Rows from block 4 of the audio encoder of a small encoder-decoder audio transcriber, named by matrix and row number. Rows with one number belong to one neuron. Each number is 128 + 24 x the weight over its row's rms, rounded and kept within 0 to 255. All counts start at 0. After the name is the row's rms in percent of the matrix's.
After each neuron's rows are labels from the 100 clips, of 14976, where the neuron reaches its largest size: "top examples" is what is common among them; "loudest" is the band of the loudest frequency at the time of the peak. Only what is clearly more common there than usual is listed. The data: read English sentences (LibriTTS-R).
# u: gMLP up (value half) (encoder.blocks.4.mixer.u.weight, 384x192), inputs 0-63
# v: gMLP up (gate half) (encoder.blocks.4.mixer.v.weight, 384x192), inputs 0-63
# out: gMLP down (encoder.blocks.4.mixer.out.weight, 192x384, transposed), outputs 0-63

u.252 099 [119 144  80 128 186 113 132 129 120 183  85 106 111 110 102 144  96 162 121  89 121 149 121 147 167 130 144 117 111 110 123 116 109 102 161 162 116 134 103 153  89  87 147 112 112 136 144 147  79 106  85 122 129 143 141 136 187 118 150 139 141 128 120 130]
v.252 094 [125 142  91 122 160  80 120 129 146 140  73 121 163 154 104 137  69 177 164 125 129 150 131 136 143  77 154 107 111 144 120 148 100 123 101 122  95 160 135 136 132  63 143 100 127 131 159 101 126 143 144  96 125 107  98 151 157 103 144 125 148 110 122 128]
out.252 101 [159  94 150 172 112  81 118  87 111 108 160 141 149 106 136 114 117 130 163 159 123 118 115 125 117 112  94 127 126 103 103 132 159 161 112 124 135 133 152 132 176 122 134  88 101 148 140 157 141 164 148 134 140 103 112 128  94 150  86 114 130 110 137 169]
top examples: voice: male; the word "not"
loudest: 500 to 1000 Hz

u.9 097 [196 148 126 120 130 128  93 130 138 111 138 141 128 125 102 163  99 138 116  92 176 103  99 153  99 143  74 108 124 144 110  70 124 125 135 165 113 124 117 101 144 109 102 149 121 115 127 164 147  93 100 140 115 107 160 151 125 138 120 134 154 113 147 142]
v.9 106 [157 149 157 122 114 127  56 111 147 121 129 105  83 143 122 148 116  89 135 150 150 114 124  85 115 114 138 156 144  93 125 111 177 141 135 144 127 134 129 114 157 152 161 157 119 154 118 161 122  77  94 134 127 140 120 109 158 157 116 149 125 142 153 136]
out.9 101 [104 115 115  94 130 141 114 115 107 134 114  79 104 138 134 132 158 157 134 127 146 116 116 106  82 133 113 142 177 148 189  91 146 134 104  96 103 127 135 105 140 116 116 152 150 159  86 117  91 136 147 132 128  97 112 195 114 119 154  99  94 165 123 118]
top examples: the word "be"
loudest: 250 to 500 Hz

u.224 104 [141 134 153 104 119 151 131 127 113 113 153 121 152 184  97 144 140 128 159 152 123 174 129 122 151 144 111 121 140 138  99 158  95 116 103 111 122 121 127 138 127 174 112 131 127 141 145 136  57 153 135  79 112 142 113  91 115 111 144 139 138 151 103 138]
v.224 115 [123 128 138 116 137 167 139 156 113 135 120  82 145 105 116 158 142 114  97 150 121 125 116 117 153 103 159 144 103 160 131 123 126  98 129 126 184 189  84 111 108 141  90  92 142 124 107  54  99 130 173 144 113 124 106 137  98 112 137 141 122 105 154  81]
out.224 109 [128 106 127 131 125 152 156 118 134 156 123 144  96  84 124 153 136 142 115 141 140 119 131 136 147  99 142 113 120 167 122 132 146 117 103  94 166 151 150  83 111 166 119 116 121 160 115  96 113 122 150 133 136  98 151 141 127 138 126  90 157 136 164  86]
top examples: the word "you"
loudest: 250 to 500 Hz

u.229 098 [123 108 117  88 115 141  82 106  79 120 136 148 142 100 115 128 126 135 138 122 148 161 165 134 143 128 154  96 117 131 150 135 181 109 148 153 107 132 146 153 111 131 117 155 135 114 138  68 144 110  91 121 138 140 104 162 165 124 128 134 133 148 119 104]
v.229 102 [100 128 147 109 154 147 113 120 135  52 174 132 106  96 166 136 131 137 127 157 171 139 135 121 174 154 126 151 159 123 131 167 168 111 133 165 145 136 150 153 126 126  90 147 100 108  78 137  88 137  84 153 132 122 138 134 140 130 129 108 178 164 149 129]
out.229 100 [173 126 145 128 169 163 153 130 145 103 130 132 124 155 146 179 162 102 126 161 109 164 109  87 136 133 131 120 131 143 100 124 143 102 127 136  83  98 138 140 117 136 116 137 120  87 100 111 106  84 120 179 171 164 120 159 102 140 136 106 170 149 124  90]
top examples: voice: female
loudest: 250 to 500 Hz

u.286 121 [112 158 118 104 134 131 118 113 113 145 178 134 110 121 138 138 128 137 134 101 132 142 123 119 114 142 128 136 130  91 161  99 153 112 130 132 135 120 143  95 155 156 143 150 140  86 166 130 172 115 151  99 133 102 177 108 116 170 105 108 101 131 128 159]
v.286 120 [101 159 122 139 139 146 108 125 142 132 156  83 124 159 140  69 105 101 115 115 141 155 131 139  84 154 104  84 129 123 136 164 106 148 100 128 126 147 107 147 135 130 100 122 166 112 182 181 133 133 143 108 134 142 144 137 121 141 126 146 124 103 124 182]
out.286 122 [ 88 160 106 117 116 135  97 135 153 107 117 121 122 113 135 127  92 153 135  84 101 134 147  92 156 144 136 100  90  89 122 144 119 131 136 117 140 148 122 140 112 157 144 119 191  91 125 156 129 129 100 107 101 117 143 133 143 152 108 156  99 104 120 145]
top examples: voice: male
loudest: 250 to 500 Hz

u.295 086 [130 137 149 160 140 141 147 140 112 152 163 132 161 147 122 113 129 168 123 128 120 123 128 160 113 134 135 101 108 114  96 125 110 153 103 127 136 107  93 124 109 158 153 121 113 130 123 110 105 157  94 112 100 164 132 114 132 159 137 180 106 104 159 134]
v.295 076 [150 116 125 108 115 127 121 111 100 178 163 108 119 136 146 117  95 132 120  83 137 114 140 124 121 128 122 120 128  93 143 149 118 137 120 148 147 187  87  96 132 182 148 117 126  92 150  92 146 120 133 132 125 143 122 155 120 121 115 134 166 140 128 121]
out.295 088 [124 129  86 162 119 127 129 126 104 133 139  90 171  90 136 138  79 132 135 151 151 144 127 161 114 134 109 125 125 120 184 163 105 160 118 179 159 110  94 135 169 105 118 149 135 150 128 123 124 116 140 182  50 109 130 147 134 101 106 105 141 148 117 101]
top examples: voice: male
loudest: 2000 to 4000 Hz; 4000 to 8000 Hz

u.378 112 [126 153 127 108  93 138 157 159 139 103 102  97 104 207  83 151 109 115  79  72 152 122 136 141 101 141 135 130 146  94 127 142 120 112 146 118  70  98 128  89 103 116 155 145 157 110  70 129 170 154 126  90 138 124 132 141 156 131 124 123 124 125 149 132]
v.378 108 [ 97 146 131 137 158 126 131 139  89  81 111  91 128 153 129 154  87 107 125 110 123 134 150 161  98 131 143  92 144 150 103 117 147 150 140 161 108 156 116 148 136 128 168 141 114 167 112 101 102 138 130  87 123 124 148 135 108 105 106 130 114 120 126 138]
out.378 112 [168 187 121  90 120 126 110 159 132 131 165 141 135 133 139 146 142 117 143 189  55 148 126 140 125 137 166 135 124 119 150 140 139 132 125 132 122 133 128 139 113 143 108 134 134 115 107 123 106 104 124 149 149 125 132 130  99 112 107 129  66 113 125 166]
top examples: the word "was"
loudest: 250 to 500 Hz

u.107 096 [124 139 140 121  86 115 142 132 174 153 105 128 162 133 126 124 133  88 141 136 128  76 136  66 145  99 115 119 154  92 118 129 106 120 136 150  96 133 126 121 133 100 111 145  92 127 128 167 119 127 112 135 142 105  74 139 132 140 102  75 116 155 158 117]
v.107 090 [139 144 132 129 112 164 137 141 170 143 120 161 134 143  99 132 162 147 148 109 197 135 145 140 169 145 129 148 132 107  78 137 129 156 135 110 133 115 111  84  93 122 133 155 124 120 123 125 112 113 142 100 116 117  92 132 139 132 116 131 121 173 146 131]
out.107 100 [120 114 148 188 135 156 152 117 148  80 109  86  90 160 127 133 146 178 142 175 158 156  95 143 129 131 125 119 103 138 151 107 125 121  97 132 121 101 146 135 127 126 148 140 136 125 138  93 100 142 153 139 103 142 172 107 171 130 133 157 122 119 158 153]
top examples: the word "be"
loudest: 250 to 500 Hz

u.383 099 [122 140 168 124  75 128 100 127 131 116 150  81 155 131 128 127  96 140 128 112 122 151 127 102 145 169 163 129 131 148 127 135 108 150 159 120  89 105 134 145 148  95 140 128 137 117 151 144 162 101 145 146  88 116 133 102 137 113 167 132  95 107 121 126]
v.383 068 [187 125 129 118 151 142 127 103 126 109 155 106 127 127 158 118 131 173 130  90 125 123 110 126 122 138 180  97 132 169 189 140 156 105 134 136 124 136 149 143 128 153 103 128 178  77 129 135  70 111 132 125 128 126 152 109 175 113 176 132 133 118 111 114]
out.383 092 [142 128 151 109 157 143 115 165 168 147 132 150 149 143 163  94 121 111 135 120 124 125 169 107  93 129  98 116 144 114 120 109 154 135 107 121 108 135  99 111 128 168 123 134 109  80 170 143 161  85 135 150 112 141 119 144 145 144 155 111 156 144 120 151]
top examples: voice: female
loudest: 1000 to 2000 Hz

u.263 097 [110 110 123  99 150 115 164 132 107 163 107 123 140 168 103 137 140 166 109 118 113  98 147 164 122 115 175  91 102 144  87 162 101 157 133  80 161 119 138 143 123 151  83 110 126 128 138 157 127 103 127 147 114 127  68 144 109 128 169 124  84 158 111 157]
v.263 087 [106 133  83 109 129 132 127 123 100 131 154 153 157 122 139 101  95 194 113 126 148 110 108 140  97 133 119 137 132 107 112 145 110 165 152 105 138  87  56 100 156 137 128 129 119 146 170 139 117 113 112 144 130 113  89  78 115 136 141 118 125 134 140 148]
out.263 093 [117 139 109 141 113 144  68 150  93 146 148 126 136 149 127 143 154 134 138 127 168 135 144 136 120 126 117 137 111 127 137 140 119 105  85 149 119 131 145 117 160 160 150 130 139 139 156 117 174 110  79 118 145 163 114 147 132 134 166 150 108 122 132 106]
top examples: the word "said"
loudest: 4000 to 8000 Hz

u.223 110 [127 111 125 122 121  90  99 138 124  47 142 146 124 159 165 155 138 114 135 129 136 169 130 120 135 134 130 113 189 111 177 111 152 120 176 134 140 166  94 135 142 171 153 117 139 101 149 147  91 125 150  65 124 132 124 153 125 131 109 124 104 130 133 124]
v.223 119 [140 110 118 152 132 102 129 140 142  99 120  86 103  99 146 139 122 132 175  91 126 138 129 118 134 163 118 152 126 119 147 147 146 134 137 145 154 108 160 130  97 164 106  65 104 161 138 155 140 105 127 106 139 139 119  88 111  81 118 114 150 153 132  91]
out.223 113 [136 156 100 155 136 131 142 136 152 145  78  88 122  99  88 135 146 110  87 146 117 120 164 143 134  92 142 149 105 144 115 103 119 156 157 123 159 171 156 177 145 126  84 112 129 117 107 124 112  65 100 160  91 162 154 145 146 118 133 155 121 114 149 113]
top examples: the word "two"
loudest: 250 to 500 Hz

u.81 097 [166 134 125  81 154 118 140 178 131 177 138 108 134 126 105 149 125 126 115 110 136 128 112 131 154 146 134  96 140  97  80 126 127 115  97 163 134 102 142 148  98  87 167 126 107 124 134 124 119 148 121 110 131 136  70 136 114 108 153 153 146 108 142 134]
v.81 106 [104 156 107 154 138  88 124 144 143 136 164 125  92 125 140 105  93 168 167 122 114 130 117 126 104 160 103 139 154 144 120 128 120  90 135 144 152 106 146 166 126 115 103 162 162  77  93 167 142 127 102 115 137 130 103 133 144 103 137 132 118 111 131 137]
out.81 107 [160 137  95 130 137 102 136 131 135 140 101 125  87 150 174  92 124 172 125 130 179 187 153 159 110 162 112 160 113 127 105 113  94  97 154 150 135 104  96 169 179 130 134 147 133  93 143 124 103 130 143 195 102 132 146 107 128 115 111 129 120  60 163 172]
top examples: the word "had"
loudest: 500 to 1000 Hz

u.309 098 [179  95 110 146  95 104 167 152 150  89 131 117 128 108 135 165 145 111 134 123 193 130 100 177 104 133  59  89 141 134 151  89 123 133 107 132 150 153 145  96 127 110 110 154 114  82  96 125 102 135 137 157 102 160  81 136  97 137 147 104 127 128 100 159]
v.309 099 [ 87 114 162 105 142 114  99 107 165 108 113 148 144 100 133 139 147 121  90 152 133 114 161 144  99 147  86 167 165 167 123 122 155 146 165  95 132 190 131  95 117 148 142 147 143 128 101 124 143 106 101 109 139  85 112 133  95 131 129  88 116 170 147 108]
out.309 108 [142 107 131 134  92  96 120  98 139 141 170  75 136 131 117  62 146 163 164 146 148 137 132 135 122 135 122 158 109 148  86 114 131 132 136 103 106 145 119  94  99  91 131 123 133 151  95 139 112 194 124 128 154 123 153 169 129 113 111 155 115 160 145 143]
top examples: the word "be"
loudest: 250 to 500 Hz

u.341 100 [172 134 125 129 110 147 140 149 128 165 102 137 144 191 149 122 174 113 140 164 122 146 128  99 128 112 136 106 125 128 115 105 120  90 127 128 107 108 109 108 109 111 128 133 102 184 154 133 139 106 122 119 140 133 142  88 127 150 128 121 137 113 119 113]
v.341 112 [131 149 145 139 129 109 122 121 123  77 132  93 160 137 111  90  98  85 137 115 103 153 113 139 152 120 116 139 134 112 116 183  77 130 139 125  88 130 157 153 125 131 123 146 128 130 174 128 160 119 168 123 129 107 154 143 109 132 121 118 115 169 115 148]
out.341 106 [145 110  95 115  90 153 193 128 137 152 121 142 139 119 123  97 152 155 102 132 125 156  78 117 167 140 122 126 132 141 125 147 104 125  95 162 140 146  96  98 140 164 110 137 101 141 158 144  98  94 142 134 109 172 149 154 129 148 157 103 115 113 110 114]
top examples: the word "i"
loudest: 500 to 1000 Hz