From a checkpoint of a small encoder-decoder audio transcriber: 15625 training examples.
Rows from block 4 of the audio encoder of a small encoder-decoder audio transcriber, named by matrix and row number. Rows with one number belong to one neuron. Each number is 128 + 24 x the weight over its row's rms, rounded and kept within 0 to 255. All counts start at 0. Numbers have three digits each. After the name is the row's rms in percent of the matrix's.
After each neuron's rows are labels from the 100 clips, of 14976, where the neuron reaches its largest size: "strongest on" is what is common among them. Only what is clearly more common there than usual is listed. The data: read English sentences (LibriTTS-R).
# u: gMLP up (value half) (encoder.blocks.4.mixer.u.weight, 384x192), inputs 64-127
# v: gMLP up (gate half) (encoder.blocks.4.mixer.v.weight, 384x192), inputs 64-127
# out: gMLP down (encoder.blocks.4.mixer.out.weight, 192x384, transposed), outputs 64-127

u.139 109:132121137123086155146115134116108138126128126174138103146109132130158145103117118135152115134144140120085149103103122131088129156125102145086109192178077150125120164130170147182087131175143158
v.139 116:142135120144116112193135145126165082151102121131159106156085139148098155134129139143141120103127119152114075136134130111106092142133118098141117138085130161144166167066170135119128103138140165
out.139 109:168104161174125092113119115160131123149104142129123121138124154111109148116171148149144117133086125137099105146150140090143117113169107124122080107142139161095129147133158130085135100122163124
strongest on: voice: male

u.144 117:131090152119112112123100147121115143116165119109152165173122112112100130091106154143167158097099127144123143138086106165126201157127121144121127115138107093151124130165104141122117107126129114
v.144 131:103081135170139119163122123125171082141167136148131162140132116144120123154164092144138096129075109101121178164116099160107145124152086094114082156113146149129092129145121111137132132102114127
out.144 109:125117110135118124186098111130132135144160104092118158133126116072136161156125082121110119145115124127143157144137150140159105132126148112165132072137134104159138136172109097128152146109149145
strongest on: the word "the"; the word "in"

u.159 109:099138130136064130129140157148115112155144105132094118159115123111143150115124138134128112092126155107104140100130128124136148109168086136111155102086135152137074083129163097150109164157143142
v.159 114:143127135132119161103128161176119176121129117146117158107093098125135118123155109117061132120088139114149120134141133081097111095167172134135165125114098157120146099171169114131158138075114136
out.159 111:137117126194127152163123080140122114126169138121143131085124120139090107150127093102075168120128071149155101153138143125065107088163145126118165122149165172153114156153207158124153120101134139
strongest on: the word "she"

u.164 102:137143089118149122147121160158135117128124111142118137107105168106085157139142154097138143158174109090065103092157121127129111138133176115145091097109112153136122097163099153161098106174158151
v.164 107:132110123131153122174119132124076066111156113117146137095176131096121134124095126132115094181116109100102090112116092144071150169150105147137107178110107138113129141135113121094163120183185143
out.164 095:129144108120130144123133159122126122117094165159116160141116096129111143153114204112126150103165126058138138103117126127152104091131105132152119131135132151161128107133136153130131144134146180
strongest on: the word "she"

u.162 092:123131160151118122140105144161135130120097145088094121143124142121154139149093136121173103139054197133142145095150139126114091135111136107146115139123122107140172134142132136143164123070097128
v.162 095:126163146151153120122139099166099088120101130133097150166120121144154088151149151107151107115103124135101119119144113128143124154116123131093129135142089116157160137141137146105089151150112101
out.162 094:110085115161137144123132115158123183129118097121124115146129130139109149092130141151113136119122120077157071154113103123145155152152067145142086114108175144119188135134167123123125130143159121
strongest on: the word "all"

u.129 097:135175121128129135147171082143124134102127085119111116123134134136093138198101098109110097121127120155179184164156087112128148111145159132125114135120120127148129108131124104105122126113151119
v.129 101:109161151119126089110120117107111104062136143116156168127094113116121144098085131159111107098162118114101090133154149076130127129118161119136118134163142126119126135129122094147149143149174172
out.129 094:099149107169113151113124149119108103156118097109093144129130147066135161095129125112147113122138137068139082154082102105151127150139122131106134096170167165167104132114103117118123073136158122
strongest on: the word "with"

u.174 099:124075148131118140145103146145116159133136095141141140167147140102137112144141089126127139133171136144136104146102141106109125140111089177131137149161157164145089155139132149111142123144113117
v.174 111:124141139108121147189145142126112159125112143177157116140152098127132099131123131137141135174152159117157129145093157122134133067112118109111126121150136143099108115166104190108088125144097120
out.174 105:146118145098149121185086152108119164111120112172096147084122153150067133136143133132110176135206156094122106104111116121128124133165209143164092134148122118111111146131126126103159129148109127
strongest on: voice: female; the word "me"

u.244 098:150106142136111122145153147130146088152156099131095102109161142194142111137129191141124093074131084104120122134137137131090140115149163168113145123107141117089116086131151129129111153131143087
v.244 105:153107165117142109153157125179130149096155090117143113124110084152122149118157121109127128113117125137114118147133123112105122134140152139123097142093079132102134105118084098151124118135129111
out.244 108:116115146134139106160103140184081111117124107093142121114137137130110115083142151129152149042129144082135084132105074105100120116105100142137143143144127130117132152158141112130181118097120120
strongest on: the word "the"

u.101 091:095114134107098126121127131133105116148097081128106170171143134106160139110189113156131100120129133118192115114100123104073094139105149114104131095171100137168096113129158134137138117144182160
v.101 105:127101100144106123120142133152124127144147132118113140150109123110155128097115098137152106101126147139121176120172114142153089104127135088102112171111112105147117100108155118166123189148155106
out.101 100:141123183166141156109154160135121123106150123120142117102191102145103145109123119149164132124100095126136087149085146123165130110154099175173133096152129126127139108136147120111105140128102132
strongest on: voice: male; the word "was"

u.362 105:152143106136141123115137134142122124159102131086144113144148105060095134153142106142096119108171124119113147100145143144127090131129157133132145129104095115137120128134102127147123152128126120
v.362 113:153151144150130156173142149184153149117109098135086175116137096097117166140114117140119135095143117114096137131100088156115100134109137134107067140167128113144111126144093086155131142116153081
out.362 109:114133135103129140153161138168107116103188129112133138134172111109089129148074133152141138120127158115113119133104141127093132126100097151137133146141104132147117160100138149130131143126126199
strongest on: the word "with"

u.137 113:131137145110143141117137144120140153144143164107158132140172108092152084147134121131106137146104124143168121143156162107114136098102149121118157129115128121157108138137121145111126145148135140
v.137 104:116084186119122127123149146146147145092139112147156169101172115157107128090147127168138117171129118132108129137135135095074154100143158127091142132139160113122127142164121100116161161166112133
out.137 105:045161144152095134094106108121157141099116122158112081110160176095092131144108122137182100106181140102168119137148126151120139155157122151151127122161146135137122138099129140093154122096139112
strongest on: the word "with"

u.149 104:168128126123148121146119166129119117163101124104119144132150116072106131126143142132167156150116136111129139100100153149136095126142097141134099168097128137107137084143089118133128146100146163
v.149 106:145103140085135118119106156145123175142136125153125142153134120120137090151135096121130099110119128100074120141158150142152148146146144143081102104146164172171159108127098108098174142166104150
out.149 107:129148149141140094136095146120140112126121140130119130198118106101110112119133154114086124134119123085115105128118142122109168119086136138136116116134126124142082120135094117124138171128087163
strongest on: the word "you"; the word "if"

u.234 104:141125120103165122110142116107072095113103136155147158163144140136113109170071159140163172142109097127084112123111133118118134117134137147109098142128124173150092137120125122162136150151139148
v.234 108:141185165146123127151183130120162108148161139162178088148166137123124103100118123121157161110109099130140069114104123160123084094128165185122149103066129144117114122171078103135135123126121124
out.234 114:091135161104125105139080126133132152156115147122123126133141123120125107101113141057100124114134125175074105145127139145145132089086122124122100104144154157119107101116068133078130136124083152
strongest on: the word "you"

u.266 086:113126115118114084134116142141119140138174117148095143135099169171153108117142130165125187172099150125123142131106147121094118147159144178096116127131123103126147141114110137140067136129119147
v.266 067:113163159111127092139115162115120116139108127161092164143113181127102144137134175108092162119115129111094103128132129106113103152175126133107069130113098195077153148127159126111093139126134155
out.266 075:135155151133102129109135124145096152116110127119130053146103142086141122116114164079126130096144087134135166095091115120141125126131105113115106123163106105131105147133143142133126133143127106
strongest on: voice: male

u.19 083:132119145147153128175173098100101108123120162139174142124071101121075168092116162106177114101120149129119150160146156103153120099153120151151097113150162125120163091101156125136161146089115157
v.19 105:137144122106157116110141107137136130143119116141112092084122160133127177142131119100144095115160142128086142123091123120097113138115102172121126103124139106119134127143123120158116146167131147
out.19 100:099075131146164136170124075105132141110177145131138184136140105173155107133169115116123137072126130164124157127144119147171172145136122120155127157138149136137090139115155118131148113087145147
strongest on: voice: female

u.117 127:133161144082155118106123113080173164154123151127113145165142148139146140106161082095141162095126130120124115109139130135126161104111134097145118096101153111141133179151145165122142151120128136
v.117 134:160117110114157120137114122113160129121133128110129113171156129121119144105180133115133150091097149122168103120107107084115150096121116127174120147138160157095118099172119165152147142109114144
out.117 117:118181134078110121095105091101148154136093117117160131165147151097091119126124106153103138128123140079147143137100167115160157120108154131091081132131098135135107121159112140136122134166133165
strongest on: the word "you"

u.224 104:134143121130078140100090143138121103146123081115116136163116147130104107157151138127159134108114148137118118129115134127140171118168137141142142142146146153097151106163122120113110130090104167
v.224 115:142168152103111121121141115147119131121124113141117169126109097109150119121155144125128119157144105111097167147139179096153117127144125127116159107163145163150133112148140151096086131089136138
out.224 109:120185160082159138112147123142107105097121171134139188137128128143127102112159122109132085100095180121142136162179153136142107148119150169132124104138116110181114126110167108141106117117109135
strongest on: the word "you"

u.166 087:135139133147140135139124126122151114107102075109163164143131124082097155108091148150124149157149116102115102120166169120132125138103104123116119090105144161155149124119126151155114168098112153
v.166 100:150159120099152084136120123151151147148124131117120103135128151125134092114127170119106132157174117119130097142110135149123147112143122176138146149107128142130138195126110137121101132120104110
out.166 090:118142089124097141143125120105127109105107139120091151119125103139112158150138152136108146123149099172129100130148125167124100143132142127107134133148101133096123067126138169134166120099124125
strongest on: the word "and"

u.134 127:165179112104094115160138101137106097133137135108164172141121175134122117119152106048145108094095094154096171137130102108138152108109107152131158159088117086131162115109102143116102150112148160
v.134 123:149126089158122127141107165132103088126109147142130135156112166087107118147138104055192106106128125117132114150144105121152170111117151164105158125143137114082129153122132125153124117079178147
out.134 124:139081157101124187153116160153137089173143090125127086136148142117147123133140124113144111131169119100088126152139123150097134106099138159143123188180159135092122155123095130139120136096131117
strongest on: the word "quite"

u.148 113:120167094147120122097147102116107117111137111169148158134117103093140112151144116141145131137125149134107115119103107150164159144117179146130139148130129192099151069118100131139126116096142140
v.148 120:106140126108118156115147129128123162099141107136170153114123111127124118144101106129145109158136115090112116163110125171142122177110169151148143166103125159138130146164116094109143087112109158
out.148 114:121150178196161074132127095156129161143114102204149130117116105118172134129119135107135119110121142092144142157109120095145163117084083123160109088099115146106117125139133121155106129147085104
strongest on: the word "you"; the word "your"

u.335 102:151134104150094120115110100165122169134071147131126098092120147151089111147139158096139104149106149108107134146123164114130105131121115131108093142141182154150110129128127134084134160101081154
v.335 096:139144154148172143139110132161119147192134102105145171140151148121110103091102162120104103167122117143117130140106122097136107143099112093129153123144143125138125146128115128067105096095124170
out.335 106:160101161132155082137130140127142131122135114144154126112122125142102118093136103126105105112099147112142136151118103148147149113116123117132107131128118152141144154107146079160148097142121124
strongest on: the word "you"

u.292 103:133112128138124118117128132127125117112135159174107124147150121119131164139145100149133103172105116142151114129144161151146142113072141114119161164115125105129135090152144156107136106105115110
v.292 091:157107102098079107131165162155087126126128113146125080111138137085174149123124097166115127092152147134126136167178144109129136105137134123138151105115110164122142140139150152121149118073115093
out.292 096:126118153155137122123155122122119146129137124081159127131142134128119113090064136134130106119159105147115114136156090139164102121157098135147104060137118132149152162110154141095149155115162087
strongest on: the word "the"

u.70 081:102133113096124142127166131102152124117108113142146123160154164134142118115150102121166111105156093125121089164126111120158094141176147094154156150143108150097104094118127142106151130085179093
v.70 029:108101110132114087161123127098122150118097124095137164109147102134127146149125116103204147118144102133086090121111118168143125122140158161143117145130142130093130120123101056162138115095115151
out.70 064:123134084154136125196123134140164099143126139070123125145129108147124183155142110126142136108120150107172173088142098117080140108099145139113133156121166138125093147115163127124128138147134124
strongest on: voice: male

u.104 127:142157109169145109116088167118136168160096138153151150121129102147137142133101152153141111078123094141141149083072137127115163112118135137111121133124119098172139099131148151151127142111115134
v.104 129:153116154138110101136126173119128116092109129126196144145136115164160116121073145161097129117170094152114103117137125112144187116144121111151120175156120095134124138106141142079153178085140094
out.104 128:135143140097159156129157136116137125108106089123147109120115057166086150162099107105123145163104131141174140133136123100121050094119132138129135146117149106089131119146121136111122125137137111
strongest on: the word "for"

u.40 089:195115125063145154155113148148101106101160115141083096129139130105129136134130124145117118119144146129109161119078092119104118102122156143139142138104105113109087154138154115125155117141130131
v.40 061:150184142132086108135101127124112150155117143122117146101162125146066116132150125206179136152140105116139141135154160109137108179114110096159137092183109105142136109121135122156163100145168121
out.40 080:144111068125114135110116156149099151145138147131139156136137149154151060112111142114135145137139099116154161136146124094134113105108116077122177138108179163127155076153129096078072147136137134
strongest on: voice: female

u.214 089:131162134131117121149149149132129151128135126141177139155152122125093130127176138107107104094107124139130114175114145146130153152122187148080127144127109102154125102149185078184110126115102117
v.214 038:161117137084152153142123102109164112152118094148157118154143114103109138140186163061132130113124104158114142097134118096148175154132160109193136140125093110101101151135106125124139088103148175
out.214 071:161111119111125105143105130104169127158110168097101105121125088155184139117100105091135146106124138141092102109144133108106121114131130141189109098116126113115175142100054174080141142103139095
strongest on: voice: male